Weights of a small sound classifier.
Training: soap at rate 0.0043, 21500 steps, batches of 256, held-out accuracy 100%.
Data: trained on synthesized solo parts of chorales (CocoChorales), 39062 training examples, 140.9 epochs.
Rows from block 7, named by matrix and row number. Rows with one number belong to one attention dimension. Each number is 128 + 24 x the weight over its row's rms, rounded and kept within 0 to 255. All counts start at 0. After the name is the row's rms in percent of the matrix's.
# q: attention query, key and value (stacked) (model.blocks.7.attn.qkv.weight, 384x128, the q third), inputs 64-127
# k: attention query, key and value (stacked) (model.blocks.7.attn.qkv.weight, 384x128, the k third), inputs 64-127
q.36 099 [104 122 103  99 110 142 139 118 129 125 167 163  96 136 124 142 116 134 167 132  96 140 106 119 140 137 134 161 130 140 105 126 168 121 149 139 151 151 128 131 139 121 173 102 123 104 156 140 136 103 136 127 116 152 161 144  92 162 105 126 123 140  97 113]
q.37 099 [ 97 153 122 111 136  99 143 116 142 110  82 147 134 134 155 114 138 132 123 118 144 134 163 164 142 144 111 117 127 107  92 136 148 102  97 154 142 117 162  61 104 106 118 117 130 149  98 139 150 121 101 149 120 120  73 108 147 115 160 113 111  84 176 136]
q.38 110 [124 124 147 184 135 141 119 162 161 130 157  97 125 178 130 162 162 123 172 125 127 121 165 164 138 115 150 105 154 102 151  99 146 162 140  93 171 160 138 155  81 162 117 104 132  94 123 119 114  81 102 135 118 143 121 151 117 131 165 112 121 146 136 119]
q.39 076 [123 163 175 125 128 136 133 168 110 137 138 145 136 132 117  96 167 106 123 121  96 120 153  94 131 129 120 138 111 141 134  70 167 136 140 110 121 154 123 137  98 165 157 168 145 109 132 140 143 132 172 116  97 135 125 142 156 134  99 184  99 118  85 122]
q.40 101 [150 182 120  83 140 135 192  99 109  99 105  99 131 155 136  83 126 181 145 139 135 141 121  85 109 154 125 146 138 127 118 162 144 129 121 168 121 138 140 139 156 129 111 125 117 136 137 153 128  94 106 156 179  83 127  99 139 121 178 173 144 125 136 129]
q.41 102 [200 136 150 102 103 152 133 123 110 116 107 182  97 133 166  82 110 140  94  79 126 106 124 139 164  93 125 138 114 159 124 123 129 145 109 112 108 130 154 151  68 128 156 149 116 112 108 112 130 142 105 132 127 139 102 116 103 159 116 161 125 124 155 109]
q.42 112 [130  93 170 145 161 121  73 151 148 108  79 118 173 140  52 143 126 130 113 158 133 141 112  71 116 120 104 128 174 115 142 173 130 116  96 110 144 100 122 156 141 154  86 144 118 147 140 106 125 131 137 136 135  85 158 123 141 103 133 109 129 123 174 124]
q.43 095 [104 140 134 114 114 146 171 104 151 147 113 154  86 102 157 125 107 136 127 113 136 205  93  92 136 128 144 152  92 146 137  72 126 126 132 123 127 188 141 158  92 114 112 142 101 141 165 107 120 132 121 159 127 154 133  82 115 150 142 152 127 107 105 116]
q.44 081 [128 134 118 160 123 131 141 162 138 148 109 156 111 138 163 126 149 145 144 130 123 130 152 139 125 135 134 138 152 139 135 106  68 131 125 122 121 126 104  99  62 129 134 138 116 134 187 184  91  90 131 133 122  96 144 162 123 125 144 132 167 138 143 107]
q.45 094 [110 142 173 133 168 132 128 107  95 130  99 124 138 110 138 122 143 156 141 125 123 148 146 126 159 118 148 110 117 120 127 120 110 130 142 121 122  92 109 162  94 156 105 149 143 157 122 124 112 148 145 103 120 139 115 146 128 135 140 165 105 152 189 107]
q.46 108 [119 145 103  79 176 117 146  60 149 116 140 101 108 125  96 122  95 175 150 129 112 183  96  73 133 119 132 108  90 114 164 173 192 111 124 126 143 137 141 127 119 128 131 156 119 171 165 111 118 119 146 152 149 107 131 103 150 125 156 143 129 108 127 138]
q.47 082 [160 134 161 146 118 119 152 130 117 176 122 144 141 127 147 157 180 105 149 154 163 139  44 100 119 145 139 103 112 120 162 157 159 158 131 145 120 129  95  88 133 116 128 117 115 138 145 139  96 135 133 168 144 136 169 125 150 131 139 176 179 137 123 144]
q.48 107 [115 164 132 130 126 160 172 154 117 130 151 148 118  97 146 115  97 138 165 137 131 114 146 155 136  97  98 135  98 130 118 117 146 141 164  95 134 188 114 111  89  97 102 138 134  91 146  99 162 115 101 113 176 164 147 142 138 124 113 162 115 123 164 126]
q.49 088 [152 116 147 116 143 105  91 126 121 122  76 133 150  98 132 131 110 137 116 124 131 116 146 128 131 100 116 133 137 124  84 146 117 143  88 130 139  97 103  96 161 144  85 158 117 104  66 151 162 147 103 122 116 104 137 112  90  83 151  91 115  75 166 151]
q.50 095 [130 127 116 130 108 122  90 135 152 112 150 142 145  91 146 133 108 117  75  98 142  94 148 143 117 118 124 131  83 109 109 141 138 137  90 102 107 146 145 121 112  93 140 111 137 169 104  77 153 127 147 115 145 168 118 121  76 153 111 105 125 126 143 103]
q.51 079 [151 162 136 111 146 131 146 133 105 115 135 120 129 123  95 127  91  94 120 116 114 102 111 130 145  98 118 138 167 154 135 124 164 130 112 120 111 108  85  99 115 146 133 130 123  97 133 109 109 119 149 139 115 130 162 203 152 172 105 136  98 174 108 115]
q.52 091 [124 104 148 113 103 123 121 140 169 143 124 104  60 144 148 104 113 156 155 107 150 147 120 181 138 132 142 127 133 127 109 127 134  83 148 125 149 110 144 130 148 141 154  86 104 140  92 126 110 152 113 141 130 171 145 154  86 111 150  78 139 139 135 117]
q.53 076 [123 151 126 136  79 130 137 140 114 115 112 144 132 131 109 119 125 129 150 143  95 101 155 126 101 106  90 131 163 124 115 103 116 168 127 123 121 144 153 170  34 132  98 121 135  87  81 152  75 156 115 105 126 118 167 118 149 128 132 163 110 138 154 150]
q.54 087 [132 127 133 148  90 169 125 178 141 122 150 143 144 139 145 128 142 140 117 129  74  99 158 147 107 153 106 112 122 123 119  50 153 120 117  84 107 151 120 128 116 123 136 108  98  85  86 157 103 121 114 154  93 135 124 155 118 147 146 148 114 119 106 110]
q.55 089 [154 132 119 127 144  85 101 107  96 143  90 136 124 135 181 121  89 128 130 105 140 153 162 126 171  81 128 130 131 102  72 145 113 110 170 145 135 138 142  94 127 153 144 151 124 119  84 133 118 137 114 116 149 165 125 133 158 121 145  89 120 124 151 130]
q.56 091 [162 137 121  99  97 150 153 123 105 114 135 139 125 118 111 123 159 116 125 121 138  83 135 157 133 164 127 132 142 118 139  84  91 191 107 120 122  81 111  94 113 139 151 113 161 120 135 155 152 103 128 149 113 154 109 172 160 118 131 144 135 113 159 174]
q.57 079 [126 123 139 140 118 132 104 127 130 172 126  98 147 120 158 156 165 127 162 133 126 128 126 158 102 111 126  91 120 138  95  93 128 201 123 116 105 155 130 121  65 131 144 146 145 112  96 122  85 121 160 126 149 108  92 132 124  85 152 128 123 103 192 149]
q.58 090 [105 117  94 120 106 133 110 143 132 140 131 140 100  88 124 166 106 108 122 128 109 155 136 121 106  55 107 142 125 124 110 133 152 120 179  85  90 145 121 114 131 146  86 123 148 114 146  55 140 125  94 105 134 134 129 129  75 116 120 137  96 157 121 131]
q.59 084 [ 58 165 153 153 112 142 128 126 133 118 167 103 140  88 112 104 119 152 109 130 131 107 190 156  98  82 103 127 134 160 162 115 131 121 125  67 138 140 122 104  89 139  99 163  92 143 114 121 132 122 124 106 114 123 106 107 182 127 155 109 116 183 182 118]
q.60 104 [104 108 118 127 176 142 154  86 146 108 173 111 104 142 128 124  56 136 105 124  88 116 160 120 144 124 124 154 105 172 157 127 170 149 127 120 134 156 141 111 151 147 129 131 121 105 119  92 122 119 134 120 149 104 165 138 119 145 111  92 115  88  99 133]
q.61 118 [181 159 154 144  89 124 106 117 114 106 109 124  86 151 153 127 109 142  93 114 164 120 153 168 149 105 113  87 156 159 130  96  70 143 126 118 131  84 144 149 107 144 168 169 124 111  75 125 129 154 112 102 132 140 110 138 114 141 157 146 124 120 138 120]
q.62 129 [114  78 119 123 129 164 124 156 141 119 189 135 115 113 158 105 118 109 150 133 117 135 175 145 142 104 129 165 111 124 158 113 133 101 164  80 115 168 117 141 103 115 158 117 131 108 147  87 129 148 129 129 138 174 156 145 110 164 104 117 129  94  99  84]
q.63 105 [103 173 133 171 153 140 123 134 123 131 142 157 128 141 138 148 157 124 154 137  92 169 113 133 142 150 153 139 137 153 158 117 147 158 145 112 153 129  74 117 121 120 108  84 141 130 130 125 112 130 168 125 163  94 120 166 100 105 151 153 162 145  93 149]
q.64 112 [ 96 135 109 140 163 112 116 139 158 122 106 112 131 126 149 125 158  98 119 140 127 111 123 150 143 152  68 152 101 142 141 157 121 130 126 137 138 119 158 129  88 167 151 159 125 177 124 172 154  86 148  88 146 133 139 171 156 101 124 150 107 116 190 137]
q.65 107 [156 105  74 141 136 129 129 149 122 147 127 144 122 121 105 127 113 123 112 119  99 103 152 138 101  91  92 147 110 156 124 169 143 121 183 104 109  67 123 159 112 121 170 158 115 104  93 132 165 118 132 136 106  96  98 123 140 134 115  87 114 111 148 106]
q.66 088 [128  90 130 128 143 181 128 120 149 149 199 114 138 103 131 129 131 158 120 119  90 142 138  86 135 108  79 134 150  80 154 152 115 132 143 144 127 144 145  94 115 167 137 142 144 136 131 179 140 112 125 132  95  70 139 150  82  93 165 143 171 117 164 152]
q.67 081 [217 100 151 109 152 127  77 148 149 131 130 144 128 102 148 110 124  92 111 122 107 111 104 120 176 108 104  98 112 131 107 138 132 110 147 112  92 116  94 124 115 114 105  97  89 127 114 152 104 128 134 130 110 129 130 126  96 144 177 137 119 122 160 132]
q.68 105 [119  99 166 142 168 104 150 135 181 112 134 154 117 117 116 123 128 104 102 109 124 145 135 137 126 149 159 144 125 151  75 123 139  77 158 105 173 160 123 135 113 117 132 119 128 125 177 139 103 131 132 139 120 107 144 163 104 141 142  95 116 155  81 136]
q.69 118 [120  89 138  89 147 150 129 162 104 106 132 120 121 121  53 123 138 103 121 131 123  82  86 135 106 115 112 168 139 174 126  96 125 140 126 156 136  88  84 123  94 128 106  96 127 109 116 122 124 139 154 144 126 117 126 109 175 156 164 169  88 105 150 106]
q.70 106 [138 156 170 155 104 118  90 114  88 121 112 129 119 102 169 168 107 115 162 152  96 125 109 142 127 104 100 137  96 112 149 157  98 142  92  94 107 106 125 124 139 165 168 125 131 122 114 138 131 129 110 111 142 134 130 115 147 121 114 116 121  97 179 109]
q.71 080 [150 133 102 130 140 116 121 119 153 112 123 113 155 118 129 161 112 152 107 113 148 136 119 138  74 204 120 103 143 124 115 117 111 120 169 105 110 114 166 124  87 146 120  95 116 115 104 140  67 122  99 139 118 144 133  96 124  80 153 109 146 159 118 106]
q.72 097 [143 145 113 120 148 166 123 132 114 156 117 105 121 121 163 164 111 120 134 121 151 132 127  87 158 135 133 106  88 146  90 125 113 135 119 155  94  60 135 130 121 122 119 151 132 145  84 132 125 110  99 129 196 159 161 160 147 154 100 153 166 101 137 124]
q.73 114 [144 116 130 119 109 172 122 102 100  41 149 119 111 133 115 135 144 112 129 145  99 139 104  91 148 145 158 165 107 142 102  99 140 109  98 122 109 146 135 123 112  95 114 143 177 103 135 152 117 113 104 114 125 134 139  93 113 142 119 163 129  86  90 126]
q.74 101 [147 150 160 115 114 143 110 113 122 159 132 143 145 127 157 129 107 108  86 145 119 131 126 139 149 137 135 101 121 113 131 171 120 144 161 143 143 126  90 116 153 155 163 144 128  76 159 116 121 175 107 127 139 105 125 132 100 153  92  92 165 150 102 118]
q.75 114 [167  97 120 113 117 111 126 140 128 114 121 144 108  89 134 116 136 112 117 121 147  96 112 143 110 140 129  68 132 107 139 157 133 107 135 116  99 108 124 180  90  98 117 108 109  96 137  95 139 159 179 195 117 167 103 123 118 154 162  90 103 154 123 122]
q.76 117 [111 129 105  95 158  76 113 126 144 109  90  89 132 101 143 110 140 150 122 116 155  98 136 119 122  89  75 115 144 116  88 145 134 176 111 127 110  97 149  98 110 161 124 167  97 137 114 120 153 114 138 100 101 158 137 164 131 123 135 132 147  57 139 154]
q.77 110 [134 159 150 147 122 137  97 104 118 132 112 124 132 132 165 171 157 164 128 138 143 177 133 118 119 150 138 121 121 113 110 119  76 158 105 115 151 156 148  89 100 129  78 148 139 137 151 118 114 115 112  77 100 117 121 115  92 101 100 120 129 134  79 145]
q.78 089 [158  98  86 105 102 133 108 144 125 140 134 107 100 140 168 109 144 164 132 106 115 139 155 132 129 118 129  64 144  96 127 162 153 140 120 144 122 145 175 119 140 121  96 145 141 103 111 136 120 135 123 101 142 109  94 163 132 121  90 114 199 129 156 150]
q.79 108 [107 175 149 145  81 152  79 133 119  58 138 136 104 134 119 128 140 141 152 148 119 113 129 178 133 172 123 176 140 153 156 134 131 173 110 115 135 148 140 127 125 119 107 138 140 112 100 119 147 169 173 119 101 141 158 143 161 171 103 113 131 102 149 127]
q.80 112 [158 132 182 106 119 172 141 128 106 136  98 130 126 122 122 148 178 136 144 137  79 126 124 134 141 120 154 130 143 168 147 129 143 128 127 153 132 136 114 129 120 102 138 160 133 126 111 117 185 121 145 131 191 145 112 116 173 143 150 177 152 124 145 140]
q.81 123 [144 122 139 101  98 170 142 141 105  98 156 168 124 125 136 144 117 100 101 126 130 100 144 125 103 161 126 128 145  94 123  95 114 113 137  88 129 134  98 145 165 139 138 115 149  96  89 136 128 133  88 169 163 154 158  96 132 134 137 151 174 126  61  92]
q.82 117 [148 130 102 169 148 138  84 112 153  96 144 131 123 141 118 137 117 160 145 118 123 120 112 105 101 126 122 153 119 169 135 143 157 126 157 142 166 125 108 137  97 163 125 112 131 104 167 122 150 161 178 116  66 105 167 138  85 149 134 126 110 124 117 142]
q.83 099 [132 102 143 126 111  91  99 133 130 100 135 151  85 110 123 101 107 130 104 128 135  94 208 180 144 151  92 106 124 150 139 145 178 108 112 133  73 151 134 130 137 127 145  99 135 110 110 123 162 133 166 146 110 147 108 152 169 109 112 133 153 130 129  91]
q.84 104 [137 134  88 127 126 160 104 120  80 102  91 121 122  72 151 150 115  80 117 132 104 110 171 138 127 154  79 114 115 103 117 177 100 105 147 121  93  87 112 135 119  92 130 110 121 101  69 104 168 144 118 118 138 114 113 102 110  99  84  93 119 119 106 104]
q.85 072 [118 100 131 125 111 130 165 146 147 130 162 167  74 133 121 148 137 129 161 118 143 113  97 113 127 107 129  94 170  97 149 106  91 135 133 150 128 169 137 105 114 120 188 135 116 160 158 119 119  99 107 111 136 120 143 129 122  97 124 116 135 147 161 129]
q.86 115 [109 101 105 135 125 130 138 147 160 108 154 120 145 133 137 113 128 157 136 156 114 173 116 118 121 148 138 175 115 175 139 124 142 144 130 169 148 167 105 100 179 139 113 152 100 181 168 111 140 129 125 116 142 149 158 111 104 117 116 113 136 122  88 134]
q.87 098 [122 122 145 116 172 134 117 110 153 139 129 121 137 153 169 140 146  90 131 141 176 160 104 148 113 160 167 121 116 118 118  93  97 147 130 132 157 128 135 131 133 122 118 138 138 124 145 180 101 104 101 120 143 124 144 168 113 122 109 118 153 114 125 170]
k.36 092 [138 138  82 149 178 137 138 138 122  94 170 101 154 127 158 115 109 111 128 120 116 127 147 103 113 163 120 104 114 133 119 161 101 156 138  80 109  94 145 159 128 126 103 113 137 116 155 119 148 116 114 114 150  98 104 141 130  91 132 112  95  78 140 134]
k.37 105 [130 132 138 146 112 100  96 139 140 165 171 132 113 167 127 120 106  99 171 175 105 116 149 147 130 115 156 175 115 194 145 110 155 124 132 127  95 145  82 116 143 135 150 154 116 157 124 117 152 149 154 127 137 110 137 156 134  98  82 136 105 128 118 170]
k.38 120 [162 143  61 114 118 162 104 147 124  82 111 147 112 112 116 108 122  94 120  77 114 117 157  73 131 127  83 111 143 144 122 145 131 143 136 119 167 131 147 103 106 128 125 125 127  85 144 124 153 152 131 178 149  97 126 102 164 130 149 134 149 127 128 139]
k.39 079 [ 88 128 111 130 144  93 120 132 105 110 105  92 124 122 129 109 141 134 141 123  99 116 109 113 109 115 116 123 155 156 108 162 146 137 113 171 109 123 194 161 137 143 121 153 139 134 132 153 118 113 109 142 130 141 102  98 157 127 132 131  92 157 117 116]
k.40 098 [104 119 134 143 116 137 142  94 144 135 119 142 120 158 134 107  94 151 117 121 151 112 145 143 140 141 146 124  95 102 101 138 152 116 128  84 126 108 115 141 153 151 121 143 157 167  89 108 165 114 140  50 121  81 172 167 139 124 109 128 128 122 114 150]
k.41 100 [ 86 119 131 105 145 113 103 120 116 133  81  82 129 139 108 134  83 130 136 138 138 151 133 140 157 138 109 119 168 158 133 128 124 144 156 165 143 149 112 144 123 126 103 139 161 175 117 159  78 186 116 143  90 129 115 161  98  89 113 153 117  80 181 136]
k.42 123 [132 133 147 112 110 168 163 137 128 127 146 170 155 126 123 139 171 168 109 133  98  98 119 138 142  78 107 105 126  77  97  79 145  98 127 150 121 150 115 131 136 114 165 105  99 105 131 123 117 150 120 127 163 143 110  97 144 164 126 171 132 176  82 141]
k.43 100 [ 83  77 128 106 106 113  80 144  99 158 114 122 144 145 100  94 121 151 106 174 144 117 128 129 106 127  99 124 137 118 124 151 121 117 156 129 114  85 168 171 133 141 131 117 144 181 128  78 111 162 158 140 108 106  83 190 157 143 115  93  88 152 150 166]
k.44 076 [162 110  82 120 114 118  99 171 143 125 134 149 102 119 103 173 120 118 113 106  89 122 135 105 144 144  95  87 132 136 130 133 118 124 153 160 122 132 113 143 124 136 122  77 127 101 187 112 132 122 130 158 134 164 116 161  70 107 172  70 115 141 141 136]
k.45 104 [119 109 112 129 114  99 107  89 119 114 108 111 128 144  85  78 128 149 150 127 155 113  88 165 131 122 117 108 146 124  94 105 123 133  94 165 137 167 158  76 171 114 151 143 132 127 133 111  93 144 112 148 118 176 120 117 107 145 101 106 139 176 132 124]
k.46 117 [ 70  89 130 128  93 123 173 132 149 134 168 176 121 149 114  88 101 147 101 164  94 141 126 147 126 105 107 130 158 111  75 133 114  95 145  92 124 138 160 150 155 127 108 114 173 122  67 100 151 138 121 104 145  85 125 127 134 159  73 135 121 170 123 170]
k.47 088 [134 121 153 167  76 172 140 136 145  91 137 162 140 117 126 172 129 155  60  98  86  92 178 152 138 106 112 176 149 124 137 127 133 119 126 119 131 145 140 139 137 167 196  95 121 155 135 171 132  90 134  90 142 119 117 126 101 149 142 104 129 144 138 126]
k.48 107 [121 108 113 144 124 128 111  90 106 137  98  98 110 146 102 100  98 155 121  90 150 119 172 101 108 129 165  99 121 178 109 135  97 160 163 116 120 129 127 135  96 117 106 126 148 141 122 118 141 152 160 123  81 103 175 144 123  83  93 102 133  99 147  68]
k.49 092 [ 94 110 124 122 104 102 168 130 136 135 129 138 113 129 111 150 120  97 142 130 125 114  98 108 112 113  95 157  96 118  84  47 122  97 131 128 105 168  83 100 143 113 138 141  95 142 130 124 118 129  94  96 156 116 119  71 130 114 111 113 134  84  76 154]
k.50 100 [124 149 165  99 136 103 120  82  82 132 103 121 137 125 142 120 130 109 163  94 128 158 153 142 131 149 125 135 165 182 131 144 123 122 105 117 105 136 115  95 140  97 136 114 147  98  94 110 128 130 131 110 104 138 132 135  97 108 112 164 117 127 131 153]
k.51 089 [103 108  90 128 161 155 130  78 122  71 165 111 125 126 127 151 150  81 126  81 127 139 113 155 102 121 124 115 105 127 109 143 112 126  95 127 153 112 148 149 131 148 132 107 154 106 161 189 129  80 111  94 153 176 155 121 102 133 133 150 134 121 136  97]
k.52 094 [123 153  98  87 137 115 103 123  76 132 109 103 168 141 147 179 138  87 134 155 143 147 136 108 126 118 120 120 145 150  86 139 138  87 139 117  79 113 105 117 171 132 124 142 138 130 154 100 100 117 156  92 151 160 121 130 120 157  78 139 125 132 126 156]
k.53 078 [157 131  96 144 128 158 118  98 107 172 112 132 133 116 138 152 119 121 121  89 166 131 137  87 113 109 157 152 122 138 123  91 115 173 120 134 174 146 114 144 102 108 121 122 108 175 121 186 123 136 130 151 115 111 124 139  94 103 170 125 121 126 148 106]
k.54 088 [116 203 105 148 161 121  84 147 131 104  97 107 146 112 116 121 120 112 129 111 169 117 117 101 157  66 121 113 140 168 128 152 129 172  98 162 132 107 172 113 116 111 146 139  91 127 184 138 127 123 153 148 108 129 103 138 125  89 134  96 120 139 120 123]
k.55 101 [135 158 134 124 120 110 117 115 154 148 129  91 114 166 114 104  87 125 121 128 146 128 126 117  64 101 160 143 125 150 110  79 107 176 159 129 119 135  97 112 147 118  99 135 143 164 114 117 111  95 135 115 105 129 157 129 105  95 117 140 144 137 153 124]
k.56 107 [ 79 140 122 152 168 135 143 137 126 112 153 138 102 136 133 197 113 104 150 139 110 185 145  82 152 126 138 117  99 144 133  97 124 131 142 121 162  97 127 141 110 152 157 142 142 119 161 147 159 139  85 164 103 124 151 127 134 145 149 117 157 105 128  76]
k.57 082 [130 114 135 130  90 159 120 136 112 138 120 149 148 112 128 136 139 148 132 128 117 131 134 143 134 132 111 151 127 127 143 135 105 155 134 126 145 136 129  91 147 118 147  97 153 119 165 164 129 113 154 161 136  68 124  66 105 125 125  70 108 162 127 130]
k.58 091 [114  98  83 141 146 132 191 137  95 129  94  98 118 122 127 106 147 146 137 134 132 110 119 111 119 113 114 140 143 121  98 142  90 130 154 158 162 120  95 131 115 114 113 135 115 154  84  88 104 157 110 142 145 140 102  76 101 132 103 161 138 149 139 163]
k.59 082 [122  88 113 124 121 143 124 165 101 151 126 116 110 101 117 113 138 175 126 132 138 144 158 129 161  96 129 103 105 149 125 113 183 144 110 104 170 146 159 104 108  66  99 137 141 136 120  98 124 153 123 116  70 168 127 177 119 109 124 137 119 132  80 134]
k.60 102 [ 89 145 116 122 133 142 196 134 124 124 137 156 106 134 138 149 139 142 140 151 121 168 140 114 167 116 162 139 148 122 118  98 138 130 103 114 116  78 128 144 112 133  48 124 170 137 110 158 126 159  98 139 130 105 117 125 139  88 130 169  86 118 103 154]
k.61 108 [137 144 113 108 123  89 106 137 116 134 110  99 107 165  96 138 151 157 121 109 163 127 126 148 118 125 136 112 164 113 152  94 155 132 116 160 129 108 125  94 191 116 115 149 113 162 171 136  87 114 128 146 109 168 136 162 110 140 104 129 136 113 101 130]
k.62 118 [147 171 155 106 145 116 149  90  85 124  98 117 156 134 139 125 127 131 162 148 128 170 156 126 127 163 127 112 189 163  89 158  84 144 135 143 122 120 133 157 106 122 109 141 145 141 116  95 114 157 132 185 123 126 119 175 132 105 144 159 121 123 144 145]
k.63 103 [149 109  79 118 146 117 127 147 144 111 135 157 124 145 163 160 143 112 115  88 105 130 149 111 124 142  97 175 108 100 136 107 127 147 106 138 129 142  99 121 122 157 121 134 128 129 131 135 170  94  92 134 133 154 124  83 128 132 112  89 161  94 141 105]
k.64 118 [118 157 149 150  89 146 127 131 148 145 125 134 142 151 114 158 140 139 114 149 156 121  72 133 134 110 170 104 122 105 130 124 118 125 146 102 132 114 139 162 129 103 136 107 122  99 138  89 115 162  92 191 134 113 114 164 113 149 173 161 105 146 177 131]
k.65 107 [ 99 175 148 146 102 142 105 108 118 120 152 109 143 128 103 140 127 142 120 151 144 120 109 135 127  71 134  81 130 118 107 101 119 142  85 122 110 151 151 126 131  75 132 141  83  93 195 130 126 105 161 135 118 131 137 148 144 141 135 181 107 102  99 132]
k.66 083 [155 132 130 136 140  98 119 128 118 102 104 117 154  66 114 135 150 103 163 124 124 102 118 147 130 121 115 129 132 116 148 119  68 100 141  95 112 114 132 134 112  61 103  56 146 150 117  97 139 153 114 132 134 139 139 106 153 140 133 139 133 121 190 149]
k.67 077 [139 157 149 144 114 126 127 150 162 135 142 112  77 138 134 138 115 116 157 153  91  92 127 162 104 151 150 142 138 104 128 135 152 174 123 148 117 139  94 206 115 147 132 175 112 157 138 103 113 125 120 107 178 124 134 129 157 124 119 162 138 154 187 134]
k.68 092 [133 115 122 112 114 136 109 172 129 157 123  95 115 131 136 134 113  85  97 133 123 115 112 143 102 103 122 148 105 122 124 187 151 137 129 148 124 114 142 111 170 101 100 143 156  95 131  96 163 114 149 145 105 164 119 144 105 161 151  78 149  95 125 148]
k.69 118 [119 110 150 135 123 125 131 107 117 126 140 138 114 148 109 147 144 159 114 109 130  96 155 116 107 105 161  95 144 112 125 133  91 133  94  75 127  92 137 129 119 149 149 150 101 114 115 159 149 122 115 118 135  89  87 156  87 118 130 143 124 170  82 111]
k.70 098 [123 141 146 160 108 101 139 111 161 185 144 132 161 130 143 136 125  91 148 119 123 185 139 107 129 186 111  86 155  98  99  99 120 133 155 105  88 150 162 133 138 131 139 143  96 142 123 133 104 119 124 168 130 116  88 130 128  78 140 124 112 140 142 109]
k.71 091 [124 174 114  73 147 127 113 115 132 122 111 131 138 155 176 127 106 165 121  99 115  84 152 141 108 103 162  59 169 111 136 148 126 127 130 157 105 113 131 112 103 101 136 154 103 139 113 110 109  96 112 113  88 152 110 139 110  88  97 123  93  88 112 142]
k.72 097 [153  97 124 127 158 131 110  96 157 105 114  97 123 167 126 137 140 165 140 115  77 126 116 138  82 129 195 106 135 177 119 128 141 127 131 156 126 121 130 111 126  78 155 142 114 116 131 153 117 174 182 120 132 115 123 139 126 100 140 129  94 146 175 156]
k.73 109 [155  94 117 128 126 139 133 139 101 123 152 119  92 125 111 132 136 170 109  71  98 122 132  77  92 152 106 132  84 137 112  91 113 131 167 109 106  95 112  87 176 164 126 130 106 113 126 132 117 161 165 137 139 123 138 136 127 142 151  92 127 149 134 104]
k.74 102 [156 133 124 141 148 121 114 140 161 153 173  81 111 138 134  74 147  96 126 151 127 141 141 123 141 138 111 154 154 128 103 122 185 132 117 152 134 157 103 115 167  70 178 132 156 181 151 138 104 154 165 117 116 134 119 138 151 128 115 134 139 101 112 193]
k.75 113 [138 163 109 126 138 111 145 112 129 135 151 120 132 127 180 122  85 134 120 142 165 120 177 123 110 174 136 157 138  76 109 145 115 172 110 199  87 123 124 151 121 135 143 160 153 132 147 125 163  84 135 116 134 133 165 150 125 101 105 159 145 135  94 137]
k.76 120 [141 124 145 136  77 121 145 122 117 132  76 137 125 137 118 164 144 138 136 142  94 117 101 142 138 110 140  94 140 140 146 132  96 100 158 127 118  85 143 136  94 149  95 111 144 142 130 134  89 118 123 168 146 131 149 128 139 149 158 156 116 163 203 123]
k.77 104 [170  98 108 129 154 112 108 128 170 114 105 156 110  99 148 149 130 132 154 124  99 130  83 134 168 160  86 151 127 130 146 135 110 104 177 131 135 141 142  63 115 135 109 120 120 132  89 130  95 160 154 123 119 139 127  95 145 120 141  86 150  99 142 109]
k.78 085 [102 146 138 139 110 140 121 115 115 117 157 161 186  99 113  95 154 154 143 114 104 107 102 135 159 129 174 114 109 173 148 118 144 115 127 158 107  94 142 132  70 134  97 125 106 146  80 112 146 138 117 124 124 118 126 139 143 117 106 123 104 133 156 164]
k.79 097 [145 132 157 134 130 146 165 144 115 144 131 185 107 123 157 133 145  99 106  95  84 127 131  93 143 140 111 135 148 100 149 107  77 143 135  86 135 119 139 110 163 133 122 104 132 101 147 141 114 113  93 148 164 104 127 154 149 127 141 129 102 159 132  95]
k.80 105 [135 115 131 111 109  89 108 111 142 135 162  94 100 137 137  98 128 139  65 116 118 116 146  96  95 155 153 105 141 166  92 121 109 124 105 113  87 120 132 110 131 150 146 138  86 134 107 149 134 164 139  97 117  85 114 135  95 133 127 101 129 153 132  92]
k.81 126 [128 141 100 111 175 128 117 185 122 110 166 118  96 129 135  99 119 124 115 105 121 108 150  74  92 122 132 126 124 136 122  98 142 146 136 136  97 143 100 117 140  83 115 172 105 141 182 146 163 123 154  91 113 130 130 128 134  94 182 100 124 114 117 131]
k.82 120 [115 141 120 135 141 113 129 121 154  84 131 153 122 104 119 155 120 123 149 134 114 145 106 153 150 101  78 157 118  88 109  99  97 135 128  82 123 129 122 124 123 134 146 109 150 100 156 128 103  82  71 133 101 158 141 123 122 175 108 176 118 104  79 130]
k.83 099 [ 82 176 128 127  86 177 150 142  72 118 160 150 147 134 100 102 132 156 142 150 125 123 133 119 130 119 117 103 164 113 136 101  91 168 120 124 159 124 123 164 113 110  76 112 118 134 146 108 111 107 116 156 118 122 139 157 112 117 106 151 111 140 120 109]
k.84 096 [158 134 119 125 143 125 112 115 127 116 185 113 142 112 125 135 129 136 125 137 140 158 142  96 113 139 142 106 148 126  66  82 102 168 127 126 110 167 129 139 152 127 135 126  93 116 157 119 134 146 155 119 143 171 175 158 141 125 162 125  78 130  82 113]
k.85 073 [135 136 156 107 122  81 172 141 110 163 119 153 171 140 165 114 124  94  94 130 146 142 126 142 146 180 128 131 135  97 158 106 167 113 155 149 128 168 146 111 148 119 146 131 152 172 137 147 173  90 121 135 147 132 112 131 131 148 157 121 157 126 125 118]
k.86 123 [125 123 117 115  88  84 117 120 135 116  91 130 132  97 124 143 160 123 136 130 121 130 103 107 182 157  87 138 107 133 138 115 112  85 143 106 177 186 119 113 168 147  98 128 192 134 140 135 147 143 108 150 111 180 151 117 102 186 145 136 121 137  81 129]
k.87 104 [ 89 123 116 108  96 128 146  99 161 137  84 140 119 120 147 123 122 125 138 121 148 170  96 155 128 166 127 137 100 103 155 109 163  87 133 131 107 127 158 103 122 161 110  84 129 172  66 135 131 113 131 116 148 159  94 107 108 131 159  90 129 126 114 128]